From a checkpoint of a small multi-label audio tagger: 15625 training examples.
Rows from block 2, named by matrix and row number. Rows with one number belong to one channel. Each number is 128 + 32 x the weight over its row's rms, rounded and kept within 0 to 255. All counts start at 0. Numbers have three digits each. After the name is the row's rms in percent of the matrix's.
# filt: filter width-5 conv, dilation 4 (model.blocks.2.filt.weight, 320x320x5), inputs 120-139, a 5 kernel for each
# gate: gate width-5 conv, dilation 4 (model.blocks.2.gate.weight, 320x320x5), inputs 120-139, a 5 kernel for each
filt.94 103:108158114130082106143160123117132152094080127152099152149052166170135095125185103131156053142134150113144121055123179084142123144119132144129086065141151119156105085093131154168103090131125103135117072083094067147089117132198119094165089103157108145166154189161124147149112165085148161106156135119104
filt.95 096:058118087143157109103164153068088121118114135149106137116176162119191093152131138098071116100129098187129155100092071088151160113126106065158153181077131104115151071106147102206141110136142103143144097132129184132104162062099128119075120114068097091088161110147159170136147094165111069115158097142138
filt.96 102:113061108125093113088079068159156096122154127170159108144115114137142059123161174120160104135124101100159163142150138139134107136103153125084153130114095164169140130126132154175127145130122150146123129132142165107093118199124107053127091098096130173174141086137065101134180077105098140095144180207118
filt.97 097:106120110112167151105096119128126137134124122109119181127130176149139126144120147105181115137079104116081101126130050100162176134098112158123147115150130211178076101127091132138110120091129120128148094137172148132115179058146124123117061125110100074132159111165100153154111179080155081100145099075122
filt.98 095:057134093133150110160168168155124136109158136142142078091164191097144108129154151104152145091159182085112073102126142122129165130140119099078145130063142153111186091200079145082091148181105094137151113131086110125096142128167135090114146151153152172162183093093156137134104119123164103089117068090124
filt.99 104:154138142144151142178129144094141132115167082159147129119099117187076167121122166141127084092185156140155180191126146075059084125111128066153123117103097089126133110098122081165182107108103101139164177058118148080119142140164140074130143161129180122156127080101137130198122098108104144168140131140135
filt.100 101:124172123106151070142115082071151143162089096103141143113095089106093097118085173142144191140075103079134101211162091099143129104108052183098149117105080164113087151145144229122127138160130140110135066118131110069136068218152125111163131138193154080184128117163141183130127153100144082120140111149122
filt.101 101:135169148101102125111161126150154127124105174113171101148165148112129077182136156167124126108111180209125110094158099139159194113182082144144111074169087128148079116117109139127077059106170163204067059108142134079166092110131142175161134188088149173145198118143107162072100056141162104051109088066114
filt.102 094:142134089114101102123134114095128107161135181145106118103132136159177143117122099117086158188190155160131162100167120102153087198127094120148161157073109094148149110104068123154171103134195115105125173098112128138194138097103111120113131176155109110149140099117086113132113147125074104176127133122096
filt.103 094:141129156110179129117142033149087157058147170161116059182110133137109123115133137099209138152113125128122077146160145181098150100110113133087139129133108166170090150069151142165152106154129099144152150124125126058138089160164135137148110118131123125152080158137112153118102096143117115186152134134170
filt.104 096:085151102116184083114102165201140107100108128127115154109150093078169153112065173090128154140081088092121084126131134106104152140151136110089078115111148110092158116142132151178100114107132125131129134089118134137090094125134147192127111157137106094207153085080088114128107126099110136124205074111116
filt.105 120:183163150143126120045081155143091111112093129067085107083091102122088149157144121140165099124135118175185142102122196080110181141116128137089131140130177061091142124054168189149090086127147167159144144115143130098164112170097093140132117082112100162119080177159069134130123083089163145167164114148125
filt.106 096:164147169106158133103101118187110129168161181108185158128128103134153143085133131102107158156110121124169103102144154103130193152171083173095162074162126122102085152125056164156133102064131182096197123118127142097174133126161110134156098040139114094111084118182120119143158135182110072146122083052155
filt.107 092:107144135132091122116128140108132067129145139110096094166103146142149103116151122209142175165109103092122065105157164151110112133157109170131131067147104110150084095090097096158085150104134088173148121132086163121131074163096148112150149101155062143154066105106133150109122096112132104175133118135113
filt.108 094:128171131173155084116110108153110141111174177124103097135155100128111096057124116157088149118161155135137101076174135137142106151140056099096097167103119151159139146043134142128152086133115126121147104112089089107088166138080152127159120117084115170130140145103080155129198179135075067078154126094136
filt.109 101:150155127089092117158138156178074104185113118128081170176131136048084167164153151181160127090107097157141130087118170121141082135141184059159091064093146122189150128148110128102173146139105162126135108129088136137090151137126110152120136137111079123161111151117102168109137133180172106166175108125119
filt.110 096:197120144034107132166104162093114095152122212106227157162109114101173174154149130169160130102117080183151129165167069050166162077160116117130114090135121108143164170133177087103092121148102156114067130150098171120119173166135117114123198122149146107091140094114116091062077021163133149101189050063144
filt.111 100:122144122116137112087124104127113105146153149148110165155167132112122103164126182119102159089135117165127142119109176125131136171063136147151128124121107178148132095087125125137094162104131153120166134125158117135095104189126192149157135146098171102173129107205161095166070131127123166130167150115080
filt.112 097:155110117124110093144171122122136153130082109136138136152115118116122118151143118100100113164106075117069161125133127147167124165158101141133139090119156172097138058135083161114169066178096171154174070070125109100129185057131159148099141169101131137126132139175075159130148129156094174186094149127151
filt.113 096:143120100079150108135108117104175115140125115129162045098104090183115119095151129118109134150106127169170140052112112112139132188141129123036070174127170119138166124144128128148105145168122126135083146162142098120135127153060079084116115105153157143177121142109117128108129094134120094086127120098128
filt.114 097:157092162153123129106160113063125116125102160137088189094101109107156172129093108151161136106098151193129174144103112128051113094149152124158172118142213160109155085162185105147084108114146113084126166151137121135053053160098119102074153164084146128125143137107141151089093161155143137189164047106116
filt.115 104:091130069194138052104077171154120204131160136081111114155085084092082144160136195108095151129098137130067109094132155133173100119114155146130129129103106115155138142114104095151113136123078104152144151088106133166121134130170156162088091169157135124162091091147117093098139143100118089168145103112101
filt.116 111:116089186128125148067186153181160154112137127172138123190132101095107071135145110159140156184160093137149164154173105120133108115145157136190157163146080088054067167127156101124106178210144129088105082165125112158185110155135138150097167157136092176162169063163201174045104176109143137145153074082162
filt.117 101:086180153117086131086145128124121144034119132134097124182081143105073174149126112171188090144130096200087132169098102125066159174081102139161122171109148103142117088184086137085084186124109151125157082119134139138084125144167156101127088118104112065120135147117204128074133097178110135137155121164155
filt.118 103:121138099104113073111124128138140145120131162142177046104119135140108100154120174120136184129096147101129177126078181082112130133141106113140156136116135127099174111125135118115155077112157149126096127123158127130144105189135106152136102127129152138116122167147090105108138135125179188136132100134055
filt.119 096:110183131110206144151104178114160178126140138120144157212094111130140163149202168117093119125079135168146140127115113182111112140144109148132077105145107115094070110123125166102081201189101125132119168147131136162073154150145146087115090108084188131123138121120130131137064117142082120148113148188187
filt.120 106:140122156124111118126127109192131092127187091122135089113127076108116159140146106073094094125091165111133102122114111136150165163152118122149167121142124138111126117111152083151081159112079194144113116161136099134122133101116118177056115103123067074126153130159134123124123107150190150150152127151149
filt.121 096:151122118167165125091152137163174147088068175167125164102121244047104156179131151188170155162162133074131077146108110106137142101127155145052136122145115151112149124129073152135125167158115087117093115151135153163113142135103141179102117101090089093105181142160133099174172036107210141141095141160119
filt.122 098:129088105142105143114155131148188130132135123107133151139136106078166126097145164188139151133161145172138139120114154169149174173113144172091086058101167137141170104140057087147086132141146191161163118176118158147150119083160183135165107135136129143046099154127091148096122107061138143137137127192147
filt.123 101:080126096120139179151113119087111172137074070098088104130094164178045159190131120188151149096118163094143175135178078147092123149163119147150122150055109145150140099140133167095135135138149098120109117103118175128137072120125154149092213103127154123036106125118113091055129140129094164166162143169129
filt.124 098:135082128127120126114170120154096092127069173135134189163133127113108165092086127100117137098098129151123163182140107131172102156144103121106153088111087076100164127089136160112119153174118132219127126155077133133119120139103075127135097144073128058124146140168116176056078123139138156184145193155120
filt.125 101:067119091082162183166126127143121133179074128111063155117149084123202167202122134103152129098137072176121113093101170182107133194097182135187152151078149136151077129189169150124166140139190077066133087068160102141142121104124144119143181107170093114141120080137081114136137128159108101148138093115050
filt.126 102:101197074107151123085111120175138062101117109097059155127114128140101112149089042148095140087056092194132142178142118155129169161083092106106086123154128061078127129167187128166137097165140109130143129132134133144145112136162062081142133096082074088113094201117098120117133158115157117142058097178120
filt.127 096:164118114084154155134133142085153151123202141081099119093148129062098135149186116171116113112164109148171135148175083142163071104097134159097115165118118111152145119162101134187066124122080162180152154132151105107054128163100142107132091159133129148101135169119090101135121131141164128097147101065106
filt.128 095:159142157169136084161143108132107108070143147140133163110129120111177127030071139114118176143160190096137091097175147113149154124130170107182138165179097130119098118134122139053182111110126150171141099092093141129128146085171131126144121156177187171175129158113130096076144161121151136122130116073128
filt.129 105:077172072135111099166104070061101158113135113111050150174097124113093094160129112045110127106124131204161154133129156158163105101181110097116076063169096111158166114165133116130178107125174174180149116122102114103094103159104080104100112121167085112163124161121097108109153119134176177091068186151090
filt.130 098:083118182164137130120154094149158167126110120131098156150112184100147176109116110136122136096075141101079144091157169157154088081102150044119121115135096142164156182093202200116055089121114140115147113134080105097122145129127102138091118163074099119115140080044104133087148148152147112203159147136123
filt.131 095:147090142082121144141076049145102132133153125159125099095106089185113142090152101102053169095114146169152152109172125116110173139115148103041100141111187163109139129146130156129124123106134145119136123168116123113169098181181096138094105143095067139142122147132125115110172135151076145143103137152114
filt.132 098:137134090126095126150157107144190141100105189114124146134119191144130145105130118143143094103115212129156127163126143105083124154082131095142081117121070171098153132142111110115117125147114147186109158126141141107186160133109116120122185143145190097115147174147131147161164141142114100106113131057136
filt.133 099:155099175112135157121110155107180121104119119148085081124103166086161141133148138144159077150130147185172123186114159111133081110108178141092124136110129118201147067112098135122086139144200108092097158150121132157104194176124144102105107139123172162102158122069086121187121104129144125177158104132096
filt.134 092:072124139157173124151160168123156131121117127129155150140136086105128128131125081129161126141064173156140099095123108142111154121132119134173146172161133164152123163109134174183201068150170163091194148137121130102143143093130087136131140142108172098138086119096132108095099097064116126149175159140166
filt.135 100:105117085108171116138121118116097147116134190159109124055099104117163174113074140091141086179149116097159108175160085100153102184169090173139073096112157089146201094134156141165136099099118111146124177136162116110077145173160093138178137107129071136130092155121129109175149179067159150112099156178136
filt.136 105:082123110137179174124119177131142143164159156143116122158064102155155121082111185119104115079058151175183104097150155127126158115110163160150017075123086124155165117110163112208117152091128110129138103118137100119143117145143117174228118232060141097112035102098167129108117165128117135052155143085096
filt.137 096:129169148099107121112164154167127132139142104128153137126140084173158146138119181170137114166089149067131153125183038087111134190141151134205171174074121127131165126076180128175076161161176151150093141148156139116121105208164182098097115116121086175140124158083140170142131122159187167151187080141069
filt.138 094:097119146195131060059138144110193130051178156098149157092120178122125163181179041145133153112049109139143157095125106166147142098073071127122188126078150163118101085183113180092094115149124156135186092174088135141140119134160094126085133119077169120102144146147132132127122069160110082164096145090135
filt.139 098:169099127096091115181109095139103077135097183120129098148101138176155140127171137147121120129167153138146152120188125131168165095112173134172151092131099154140141126156151141115142129151122105107147154072164136121124107136100134174058139101170163146155153134068161143134109170096184118138124097149136
filt.140 098:140122196112125154099115105023176106129123121070130146098136156146059138093146189132203148153085116130125118128101151102179090168171129175149097105087105139093172088176124090115143100131083163087117137131084135103091100146144117137123072152115137140073131061141092121166174056195078117122137109121167
filt.141 100:124072158131098175120098097153092195089156130096079173123130095091124167175138148134082098115109202105073132118116188104092114099157113129108161208139156173144105107155107181100090155122132138094131122087194132133061116190150149134126178101140123123179105120141163164150099089173146140123154115134200
filt.142 098:124171122147115178061144166135142090079123138104121138102149118161107130104157132081202143065172199184125120153138114183110126238116115154159115101078097158148092059150220114115118125129126160172070160182114153168142160093205119091179077141146151100152169077127171133136094130170164109142157133169081
filt.143 094:140084051136125048131160115175066115164153087127130118113109095042193140159136119093152107139106122163103092138189115109080105086123147151063120142148146114155125146145160138125125126097106136189106132124183124173172107133113105143108118181059207096083098100119198127153140142168209096097137152103164
filt.144 101:097092130097093131139174135111126140135109083096124145124078125164118159131143106147055119086095075146143127149052174099111162159145123152123151100137094088115165157073166117081127171056108135115197130092130136143170121123082102092144133053124110171108091122148072161139095150107149161122146116020097
filt.145 099:112117114137063132161092136117128079077145139130084099149092117121083117088097097110145151183079217185159092145099143146099112173138147138097171096106158162117059149115064057137118139139160117075157147116074114138132163082107107155122123161112113147084159182137102050144140111066122094091107106186130
filt.146 107:108056096082125183101094159144187133156138084110180181144162123128192106103141144132142124095132132098049095106109106078131100131156142115165124096127072129106105100152105140122081136082176102142122135154160112162115075129112134115082149126133208123126142144086190078196060151066145139162130138182153
filt.147 094:119147179161141179141134100104149127102123111130114145147100155104101145118138172124163074126071150124163145122175150059103124084149094175122156149111130090146133077094090088160165144122084137152144153140169163120106181158075110111130185133151135169135133095080161152112126109113083107155141162126084
filt.148 104:129074158192190125112142127125106077185153168124116112082117116185169094108108165115138125144156189088119153094139162143136112068194130107081145119140123067090112128136127150137130111102095111098176106130066147065107135131113101152078183155130149130158080126147153133136130130192105085157055103131114
filt.149 096:090131142083121107201153115101137099109085140128168115142188128169107139095110168126122147139159091176101163095093142111175140156121194110090154142160157122114155136163170095080149152175114124098117146097117143129116106149149077121142125125102182166119116174064088172068165142085128169085107150113118
filt.150 100:140136109138133135103162180107083097165087169116133089178060127134149105192161126079138098080203127102140114118143184149071076100169156089086117172152054127109108097140166114096074159158113132190112116125098153147118096117119136064123179095120124083062068112169117106068124109082174140126149160137160
filt.151 102:123121148154122114102152173103121111117091119150126166086121173161145119159162110156131146134169125117139125114136139109108152116131146125129150125097180102151156150137075130180122152121099148127100130115110134144130126162188108093108095157093153200165152148138185139108115101076123082154096151168173
filt.152 094:107137106178160139179162124098118051157111105152037124135119142120141123145140055109126132166110107136134104122135116157126085120154133074134135145088119155142184154153098152134129082000177130127152145156121173083106141098088135205126115149217133102098118104138116156099166065135106154097147141133140
filt.153 097:179131100129121119115158156135146115121094084111138103131092140169183185069066100141132072116159128135139134108113151119066147142155110056123130090111147140119157097131137139139201133109111140107123108123178138128050186122166083163093134089098099130206173154190097140184101116131152129159101176158093
filt.154 103:110152179195102113116115120121117102074078142160122142144116109142164118157160140166157091108112139151142161155126135150087149185126090125170093067110143135073078127164162123090119124190164112127101155147060167227157171206099140113095168146121124098139107093131146182125125097125143144147169124105058
filt.155 093:104147058145144073160159124156115169143139095139109110161143192164197130092104129184157101143091125133125127092120097139117186071109088098137139162205090083097146118157101114171102107143103173162151072137100154077162123148141117107091137083142168162139101136138103110139075108158093171165119114176141
filt.156 097:137126149127195152075103113065142076091130111151145117151068152166180124087156137134137170108116131104105158097087139129090159165135140127116144116141098136138082124078137173095113108186142151124150175118117046095049146122106100140096098116111119080125072135118171116118123104142161137123130161072057
filt.157 100:145127136101145150153203121164118102090108130140154095113128151159148137131134084118070157094094110140128152138126155097093129094167143049097132115118153099115176117088184125126174109132111215151122152116075165161136150102079134139134141104095166121129115086116161169135103071119130124144150139152130
filt.158 097:115058186147092132139124115095149091145083190128137116109171102130092156196099183152149179131085064165189175121120157139143116162139114104193117120098139135085193114149163091126118134155112147092084123105149178151079143129097169122069103087143136165098177151148184126111102130109130185116130081132198
filt.159 102:095149104104150114066124132210133126143143158128116160090163125093102149104079138122123123134067176131141076156154116111137145103136099094111126127149092073081132177143144103169087131145179089129127075126088113165140183031118093106145164070152165122172233112129138190084126155160097188083116176129131
gate.94 101:116138138181128107123155108143136024110138146129168132174123119125100186154106150096142111148124135133144131096127128118193101135116166147112109151159122143144109120128128143140161112090133111135102190057098132134104155162114188130160138152127107163116120148110122215124076106137138129074138113111106
gate.95 094:089160161168139117144077152135083180110111084132064117114159082150134129112099114151122091126135107148103126079153117115099092091125111099137064158081156115154125082117109154110125160141076101137116160145097115107138121092123129144141139109086153201122150135104062070174160159203124128168062117126091
gate.96 093:113120153138192125144164159143110093148102167090102140123068156115108102080146106106092080164131139115194144149147102129148095161098063106159103089074139128112123119090140092157109168123127138130140117117173096138188120114129097104084079198173072123109126076121168144117175151077126099074096087168188
gate.97 097:106120126128133101122132119159132129121110106166137117098131095174118123167098164117131148122148194179115121071116163105118151104137151154121094055134147106105162110144105151130113099156075122134193122104164180112135113088116123119131127116125130115130098186106127081144134161114142095128110144158116
gate.98 098:082147048134134091120149090144092126084141163181066146162110133162101162098126110112127154180169138137140127153060072113111133092149150077126152095127158121101142146106171097137161153139167133126101186157141071087125109122175143178102123104109146158153155113134124090090093136135145158156172130075159
gate.99 108:164114136093117193106123107173100141097177113100151140108133119125161168103100114133094160096144172115150099209107096122174085110098129132108065142083146117128101115138115149101142110131130142141102148182147165121111177073151146184136155102104103118050165131093170085180097175146085094113100124193070
gate.100 099:185066106167146166147196111140080071086121106109129103079110079172113112201131186154116167103127140129167134104055103100129071152116201184077192105112129136130098056131193159142125143154193084137114080083117147138205092237106124167101087154155072192131167162143117125167159108094153102156131124063067
gate.101 098:125154106165143157108159129106083096106102170166098101127128171153145103128154083102134092098121037077121149135139097083111164120127199100151123148157179074104061127126127132212160106161133090126125150098108109096165115134141127167126189094191110107126062149118103102125117159087192162165172135081135
gate.102 096:107104120096094119168133175093088118158190108166159168097068102121096131082100155129143113177120124134065094170190139179177104124098087145163202123158129115131096107182151151135092127150138114151107133152106068112122134156142136158192138118087104140181114114133187132139147118143119101094090182141156
gate.103 099:102121141041165085102118135093154151117124130131141166108131154160160093086172071129149104117061142103116151140173119130152112094177135088189189115154194094152151148142147104134123167142103141112134156108133093091185190119132081056142137127110136098079123103123157090095157101103074174142147176128133
gate.104 103:064153149151208079109097181144122088089136159156130189126115235097121107122152164132134126150190116092143079099149091100064174099146116184144140157122181127114119179103178161113180123173080121158132204167097124156091152202171118072084059107200184187143066158151157128095113119138089131175121142118128
gate.105 116:107082055124096181083131119118114097144087141160124092132087156088144112178097059137097162117127141108110140082140114169161135152113061131099087119120176115154113124191102129085206167085071126110160137104158156125089105172145081124160124082161150127079193118167144112132157137098154097107114156176085
gate.106 097:056075109101137154151119100131092094136098130114128138158149083110169066150138130112217098114189105155093207086150112080143125087108135110205172197125079115125162152100099167111103126122157123097134062140092141099133117089176094144115128094098136125102175084153156128071135137072075171106145074115129
gate.107 093:099118126125096081117138092088165077115120148137165138148107161118145160186141181131183064134096132106161150146063077127162129160110082182119076137152175099126095126161193143107118138078079103161128095138131079106127212162123127159088105147181131148115121139111136153145182120111128161147124139092100
gate.108 090:093173118119166138129136141132174100050155139099121104159148135143103112143093153156106091161158078107085106121116127089122134184117127089199143092136108058147136156097129118132158146112124127134117101139099119180073098152118181117093111093153195122104101082090097089184167095147156142190169149126122
gate.109 102:044081102115075148153174101130146123143089082210154152147120178229140131155138079087095107125116122175120109080099163101175092137127117192175146102150128134131186067110087108162107081167104128086128112126141111097162139082156102154047117131174136084120157151099145093142103136126103111091124161096179
gate.110 099:095162093151189087149129106093134119148114118073111140098178159074199078157074116122165092122097155086098097155144164108068066103150122163176113169099121108141096155106165122161148131150101172072102166091104136139168170138165139137168127165127086163117120107152114067095129139109170155146084156061064
gate.111 098:176135101104193096092138177129108122124122136085144108124107099111057150166055146215113105130160090104189104128099120113089188094157123160157095099099117149155192131141141106131133143091093096141149116142130128110157146121137132123104144096133143137098151186111080133172098141082081140126094174127098
gate.112 097:096130124123112144158145155119087115088114133147053118099180171106166116159097121087104081133099169074140118143126155074201106128098142133129167131122158064074134151183082168193100179091163074071124124094123139150158117111171080139130139180107102186128123118135152131110206178183148090122118115156100
gate.113 095:138096124041207133139090101108092108123108134186155176131113143163176090080181136106145164119089167211130127148078141139114115188088127092165124164183113076124136054137130096088115181092086114106109162124134163127162132114152145135185097164112087169155159161097101144137146082185099103125127107085127
gate.114 094:131148137122140195135070091107151107107080124086093132104196173178172105114106033110143166150143163135123201120113110106063160163077142149148127183116108129040067168103076209125090122105170076158101091146088176123167159112128133124140195122133148076104071158127094163118149078113135091120119181105140
gate.115 102:060088091094124128098178104188122111156149108132098118078077143164116104136102077148122105144105129156171154144133105148119140229095109081134150169174139091111163155094129123195176173150078175142138141103086152097146083134150109184107126083107150098126166120089078162105135143163099132158143089112117
gate.116 116:164143079146150109138148121102118170131048123109186095124172129141036109160126108184163076177164120129066061105150169159179145205177145103141160121120139128123155083104115078091090113153176093087096123092136115181178123112112164180092083179061155197139142181074106132107124127082142127117116108128136
gate.117 100:107130163129072105107203128187130117130168171130142128164160134170159116115060063125169112164107139122129148115077112195111137197111137134194146116124098130084128110192144125092103141176117206106089116089146115138093155107131140121116126092124174217051097145147085107142152176136087210065155133138127
gate.118 102:101163079167134179091086182112138115086120082134163105076117099126171114119155114092163091162083088144124137119182080125133167124040116143014146255105084121076084156135091090149094137083118190110163116096128079116116154156131112135154099090164141039171128143049166125078176112153120101070177090122094
gate.119 101:109158171150097154110185107121097161101141125106143133149149094092160111125124118133086116128120069159104062128121152164121108121150193140112122154118107193134121137144128135162129143143142140141136121147179121134087196122122151123178148130115128106164096096168184160137095153122123161107121182179153
gate.120 105:142117150138099148103031141185099103141135152165058164121151104138112157074101117132085142154135148122148159171195108226165070108128168157120159109139124150115121112142107135084112139101116119099168135117082172096176121075123103110108089101113105136128163170157121078178168153182078091100081143142170
gate.121 099:118052161171164146153139108179162114112154043104131120136127116116117102102087168154127082146098087137079091132160135175162123119190070146157133121178165074141142103091164121080130172164099145134110127143146119124169171116052154124041131181151105067168118147120126085124146197122172159108137194132134
gate.122 096:101137098130114118157050181133166119113106093110064122104175103086105117160123129133089121138145173168140118164146133121084136157158195144104131169077159090146172078115080106117205066136135041143155137145097144149176158131111084140140082115150085086087067096126124127117151118130162169147113143176213
gate.123 103:096102145097094162113142103074143080201060135141112110061113190097166111106123143122070101160214082126134166084121172131157080158137160124180184122108107126160201116153199191087114081164148131162143108117187104157097167146174180160127184083189143131191105186168118155068112136131184138115061131124138
gate.124 092:107103130114129129062127089098117094100122189174078102163166148090159150132109125084162084108133097156125127135118119115176082173115156173164175137127109148166086116098152140187093096117153149144069116084156162167150137112122118114092094188139128115069107143113125106077144164067130121136134168072146
gate.125 100:127107123147103106117127140146139150148109161133179206110088188077085204107059080151051129077136116120183147096187104129142175103121166145121160151122151155182113094095126134130148092127097102125091116191102094046113159173139194163143085145142107123124117107100103136101083107104170111134127060146163
gate.126 100:108198078123109074133106171136115143127139141162204091203113144109205087144116111132119086136138145120170142084244156132145075151104136112164093182151155136108144145077112109120143113075112130115101109105151127153161171055109147157164175154131129108099144097117142153124077113085119127148083088062115
gate.127 094:145104183084190121175101133116079163114126093095113154125129095128157230156114160142098130118115140199162118123131135224198165121167163148143092067113085113163157140136092118153146122129077141140131132097124090088171147150204123093102185119128065065129142114132116081115100100176086154188153087113103
gate.128 098:172185075121144101119122108167139100153072129159130176158179152100070132139096095152104150122137129109138118150151053128169127144155131098107127121165116141133148108154188134069064110076137043094157115162107089056166119155177146084076105119102147157126166056151078143139145096092136159157209127115141
gate.129 109:108125104077090130064074100110170136114135082172083101117226072133175160191161117140106115145145148138123147148106103158181129152152080132138144107106102111108137137145129152096160102130091158114126156164166105142181164138136108126155150163176057113075087126177180106119152120140142128117119135093097
gate.130 097:075180078143118124170105104089097046097085073162169111143097109138171121105154076132097136139139121115182086115151174162122144172104105189203047156145096204103107151086074106190158100133063136163145100111142142105142148197065132127138113123116133104105155098058122123152194190104116073079127146144110
gate.131 092:153163150059104122226070093109104104101062134171130066121119133162117143133128117132093031095132135128113128095098114136126121104109103116131066113091133131079146171098190197118059125097097132101122095190108135060180071119103110082178114137140132100126087128186122110134120158140126117086166109126176
gate.132 097:157044176085120139084140121158111117106109098118092135132098121048126186106113140105135164129147135147094046190084149142107132100111106106118156079126082129142159150154142164104115134164124115135160137124139128165189142141092188087108059108185113102183128146097122126166119148116098101070128098160104
gate.133 098:076107086155039092121133128164145107174124132089153171125191140109148176168128132127124110078137158097134187152132183106075133140102110066112148177199129113111169139181171141150058105149152065098086142111241154105154171116157128184090137135105105091110122134145086149112125095190147120092084093177159
gate.134 092:182115137123126113233104177119104147072123091137133090120147190149110092104163128170138110126130124126135136075108068106152179130139164148173132199195111064166191081175153180149128173139145132109133153141140132107156069122146169134141084149069113171100092119129201180111167099152147193151113078112109
gate.135 097:147129131088162156151173196161136134109121113147110127082166142115173096117093129075141083176117144152141129150123080158158123037098156163091105139116161144125156176150140063133084168145113175097103134157170151144131124115096135133121140114119171168091113167127166110134100099090112112130207160104062
gate.136 106:099086132089072118121076144160130138091079151160103106111197142164180094133091140102143061208147144103127089140120126106113037120164174113097121209155139115139132124102118173125141146092112160078171078164113169129133114088133143105162133169111109134072126120090158137151144169059122127108212083108213
gate.137 103:138127190120148146168168102122095153131117169138095141159140109096124057139139164122085131117148146117094158162175139074102166110150148094100114128125117202151123110167130142140126055121171033078054169149149119122125158077148140090147186049139121119111151182113160114130065105199127175109100128110152
gate.138 092:175137103188114078108129116074135096072083152143161139140072104128114148115176156131102124079093154068133147107143064087082101126155140132168141130189103072134144129108127157099140109179164118147170147131103118122098118081094152081119088102181120149113084147137171094117135091080167203112118133149137
gate.139 099:118187170138085039112095171138148067133132115215189103101203102095137129140128120118141074118151124051105138126186136093098098076118118145138119122073112139060174182133117172095127103115075122136164061112126092113135140115156051098172160169125111095105175094168168108114104148112140140196200124169176
gate.140 101:136153159100145101099169075160134143103111109107161173197088118177120150146131134075118101161175158153131117068171142132177137145166129140153129104111102110181183092149098154145104135104125128095119119123160096106127185119107134103094084117131109098121128109128111137092073102148120132146141200119134
gate.141 099:189130106074088134068130092109139136150132145203110114152109143143135128135115165134146139145153087143162134137139138134035136097141114130129103074149143104118169099151133164126129165144155105167146155107105157150105149118122107154163088130165114114116136123141082185118124104070069175094158107152157
gate.142 098:172172144167175158141142138121160113119169129079149122118115133157172137137128098107124161093135149138195123164097120188161127134191122206131139086147163104168156121053129138138073136108151092121101177106136147123098157188132148181092162093108123170123100102079171153144114147183155111193076149100143
gate.143 103:139122103180120073126154184147164160119189097141110206086077143068100119141130171133101088103145159143140122158143162087180106157046090161081093151152076137165126135205074093117116085108143164155127190132077189140176119144171109165111140121074120092135110164167130106143148142114140184160068097133118
gate.144 109:078160114165118152126131106160106154117086070125143138169152145097112164076146076096127141114105126142141120150069125131172152146095143168133145104101139077166091120104172168133136166101039121152123136071072164160151128148127122091140151114080161124111093099120119108112131087137108149136156118141066
gate.145 102:167147123154167107156194121118093132141166151097144090105120096112160048147158157115138150033149146093073148110134071096149134131170100097108125130108136161098134167145107108130136101132122101119057114127231085094137156105099160141144093150137132141124185108147111120122110163175121109082099128068123
gate.146 101:122120134104170091155095124116122156155065143114171046087064120090118118168172131090103113096083108159098225105115076094172104097122109168124106099084116160110148173085145133105177102172082145118124135117115116088121125107167160179125085162098126117106148144116156106108138130174103073167051189117131
gate.147 096:103135106063093106129115178127122111152165125183134180082097155173163109148170120149133083113075108173152175104081101088132115153138139198101152143136088123136187101158153158120120158127106200139101094120154119083088147100115081147090105114129138133130098153099162142137161120111177168102127103145145
gate.148 104:109109110139108159133157127106121174123145152158132131103148074104111167130077107178092143130118149110148158124124150149116192184143113153158135114069096140057180142155114153120095131093111129101187119178055114162130099172114100128131092149126121117149123169100082112091106125107155104105109124141094
gate.149 099:103092120100134117131129101091152057161149100106115148120107113073109161080108076117172110136137061084129135163135126100100213090197122146114120099154095101185204095097154083059109105133070146126135161121174130171072160150169144142137204154109149155177132130107189114139145112219158138098100125107120
gate.150 097:099142162139093037141104113154142207101127118094116104110079152112075132151179130046108168108168105181153120124091102172147114157114075137219095112096177103156132139065108116170126111072108130175163164117076121110182149127133156086138148087111157198143095124147113176111144109091155127068097145126140
gate.151 103:090087109072123156069139100137170144073091105148142120117143115106145149135089076141160113098136131134151149095151168105135153104162128157135179146083133136155107081093169067206144146120126142101133200086136143161065084156099115169157183175103105157132084097143117152093139108151121135093123103150159
gate.152 101:138157144150091144063047107151099130079095102128132180120195078127109136153180124186071122153137094129144125096109123178175122059110119147121120167088136177095154123158148101113168142152072115141168091137172080122146100111085153126146107110085105144079101072133123058142146142145162099137115078112146
gate.153 100:096147168113156148135096134081187143122125128143166144142163100167166121158109183172149158135202189100075176122106102197190113137106158109178192118109114164120119073102110130089079145101127178097072117110119071160143130143113183068097099123128176114097137132131144046153168134146136124090130110116059
gate.154 102:108153138146183137152130107130102142089100112115110128179098122109138084087139101062140170193127122156151103139149099132108140093148151143117121116096170121076106161090131168110098124168152114122158147101099111146134161165154118097164113112149123124133165133131157134070131146196080125148126111153096
gate.155 102:091039180110141085101099133129093108172120110162090114145141084163101138114067104057173195147144113190153138113138070130116127102149095132118130145170153116130150105130080173178127120115116118053073145143113108135112114156156109102192069122174094107065106123127111080099122114092093118148125130148123
gate.156 103:137148036131076130163040103139144078022108097144162177125110153111136151085126128153155098103147088088167169094074136153045155108090134159130129142102151126141162152063124135134085117147176073120155138153138125150108102109100126114165123118104075080101074149091105108053194061156179125112088139174096
gate.157 093:116118133148122127147130153111112143098126120125129103096150083118187057097148093057137059113104121170125121188030086171114129145103120144129133162089115103094093164072120160146141123147119125140153190177121122138094117180099104112152095150086076149108124125130110097099083099094108111076059143124121
gate.158 099:143127088160166136126100083072075110168093174138083148135129022141099120178125094159155115066135111161152130156102138044126122162163137119124095168089136112105122153139137172160142091087143139113141141095118130159189123162153086125059147059137128132134078147088061137130142155071145106096092197164120
gate.159 097:101169118108148100167149112205134180103137178144096146123112081134177092142191145152101128182152164074179124144112084096092093158190105166125171195081123180112094150121140155127141031131131124115119141127207128107135155103171116145095111151119132140094086120102084118128124140186150122111110128131125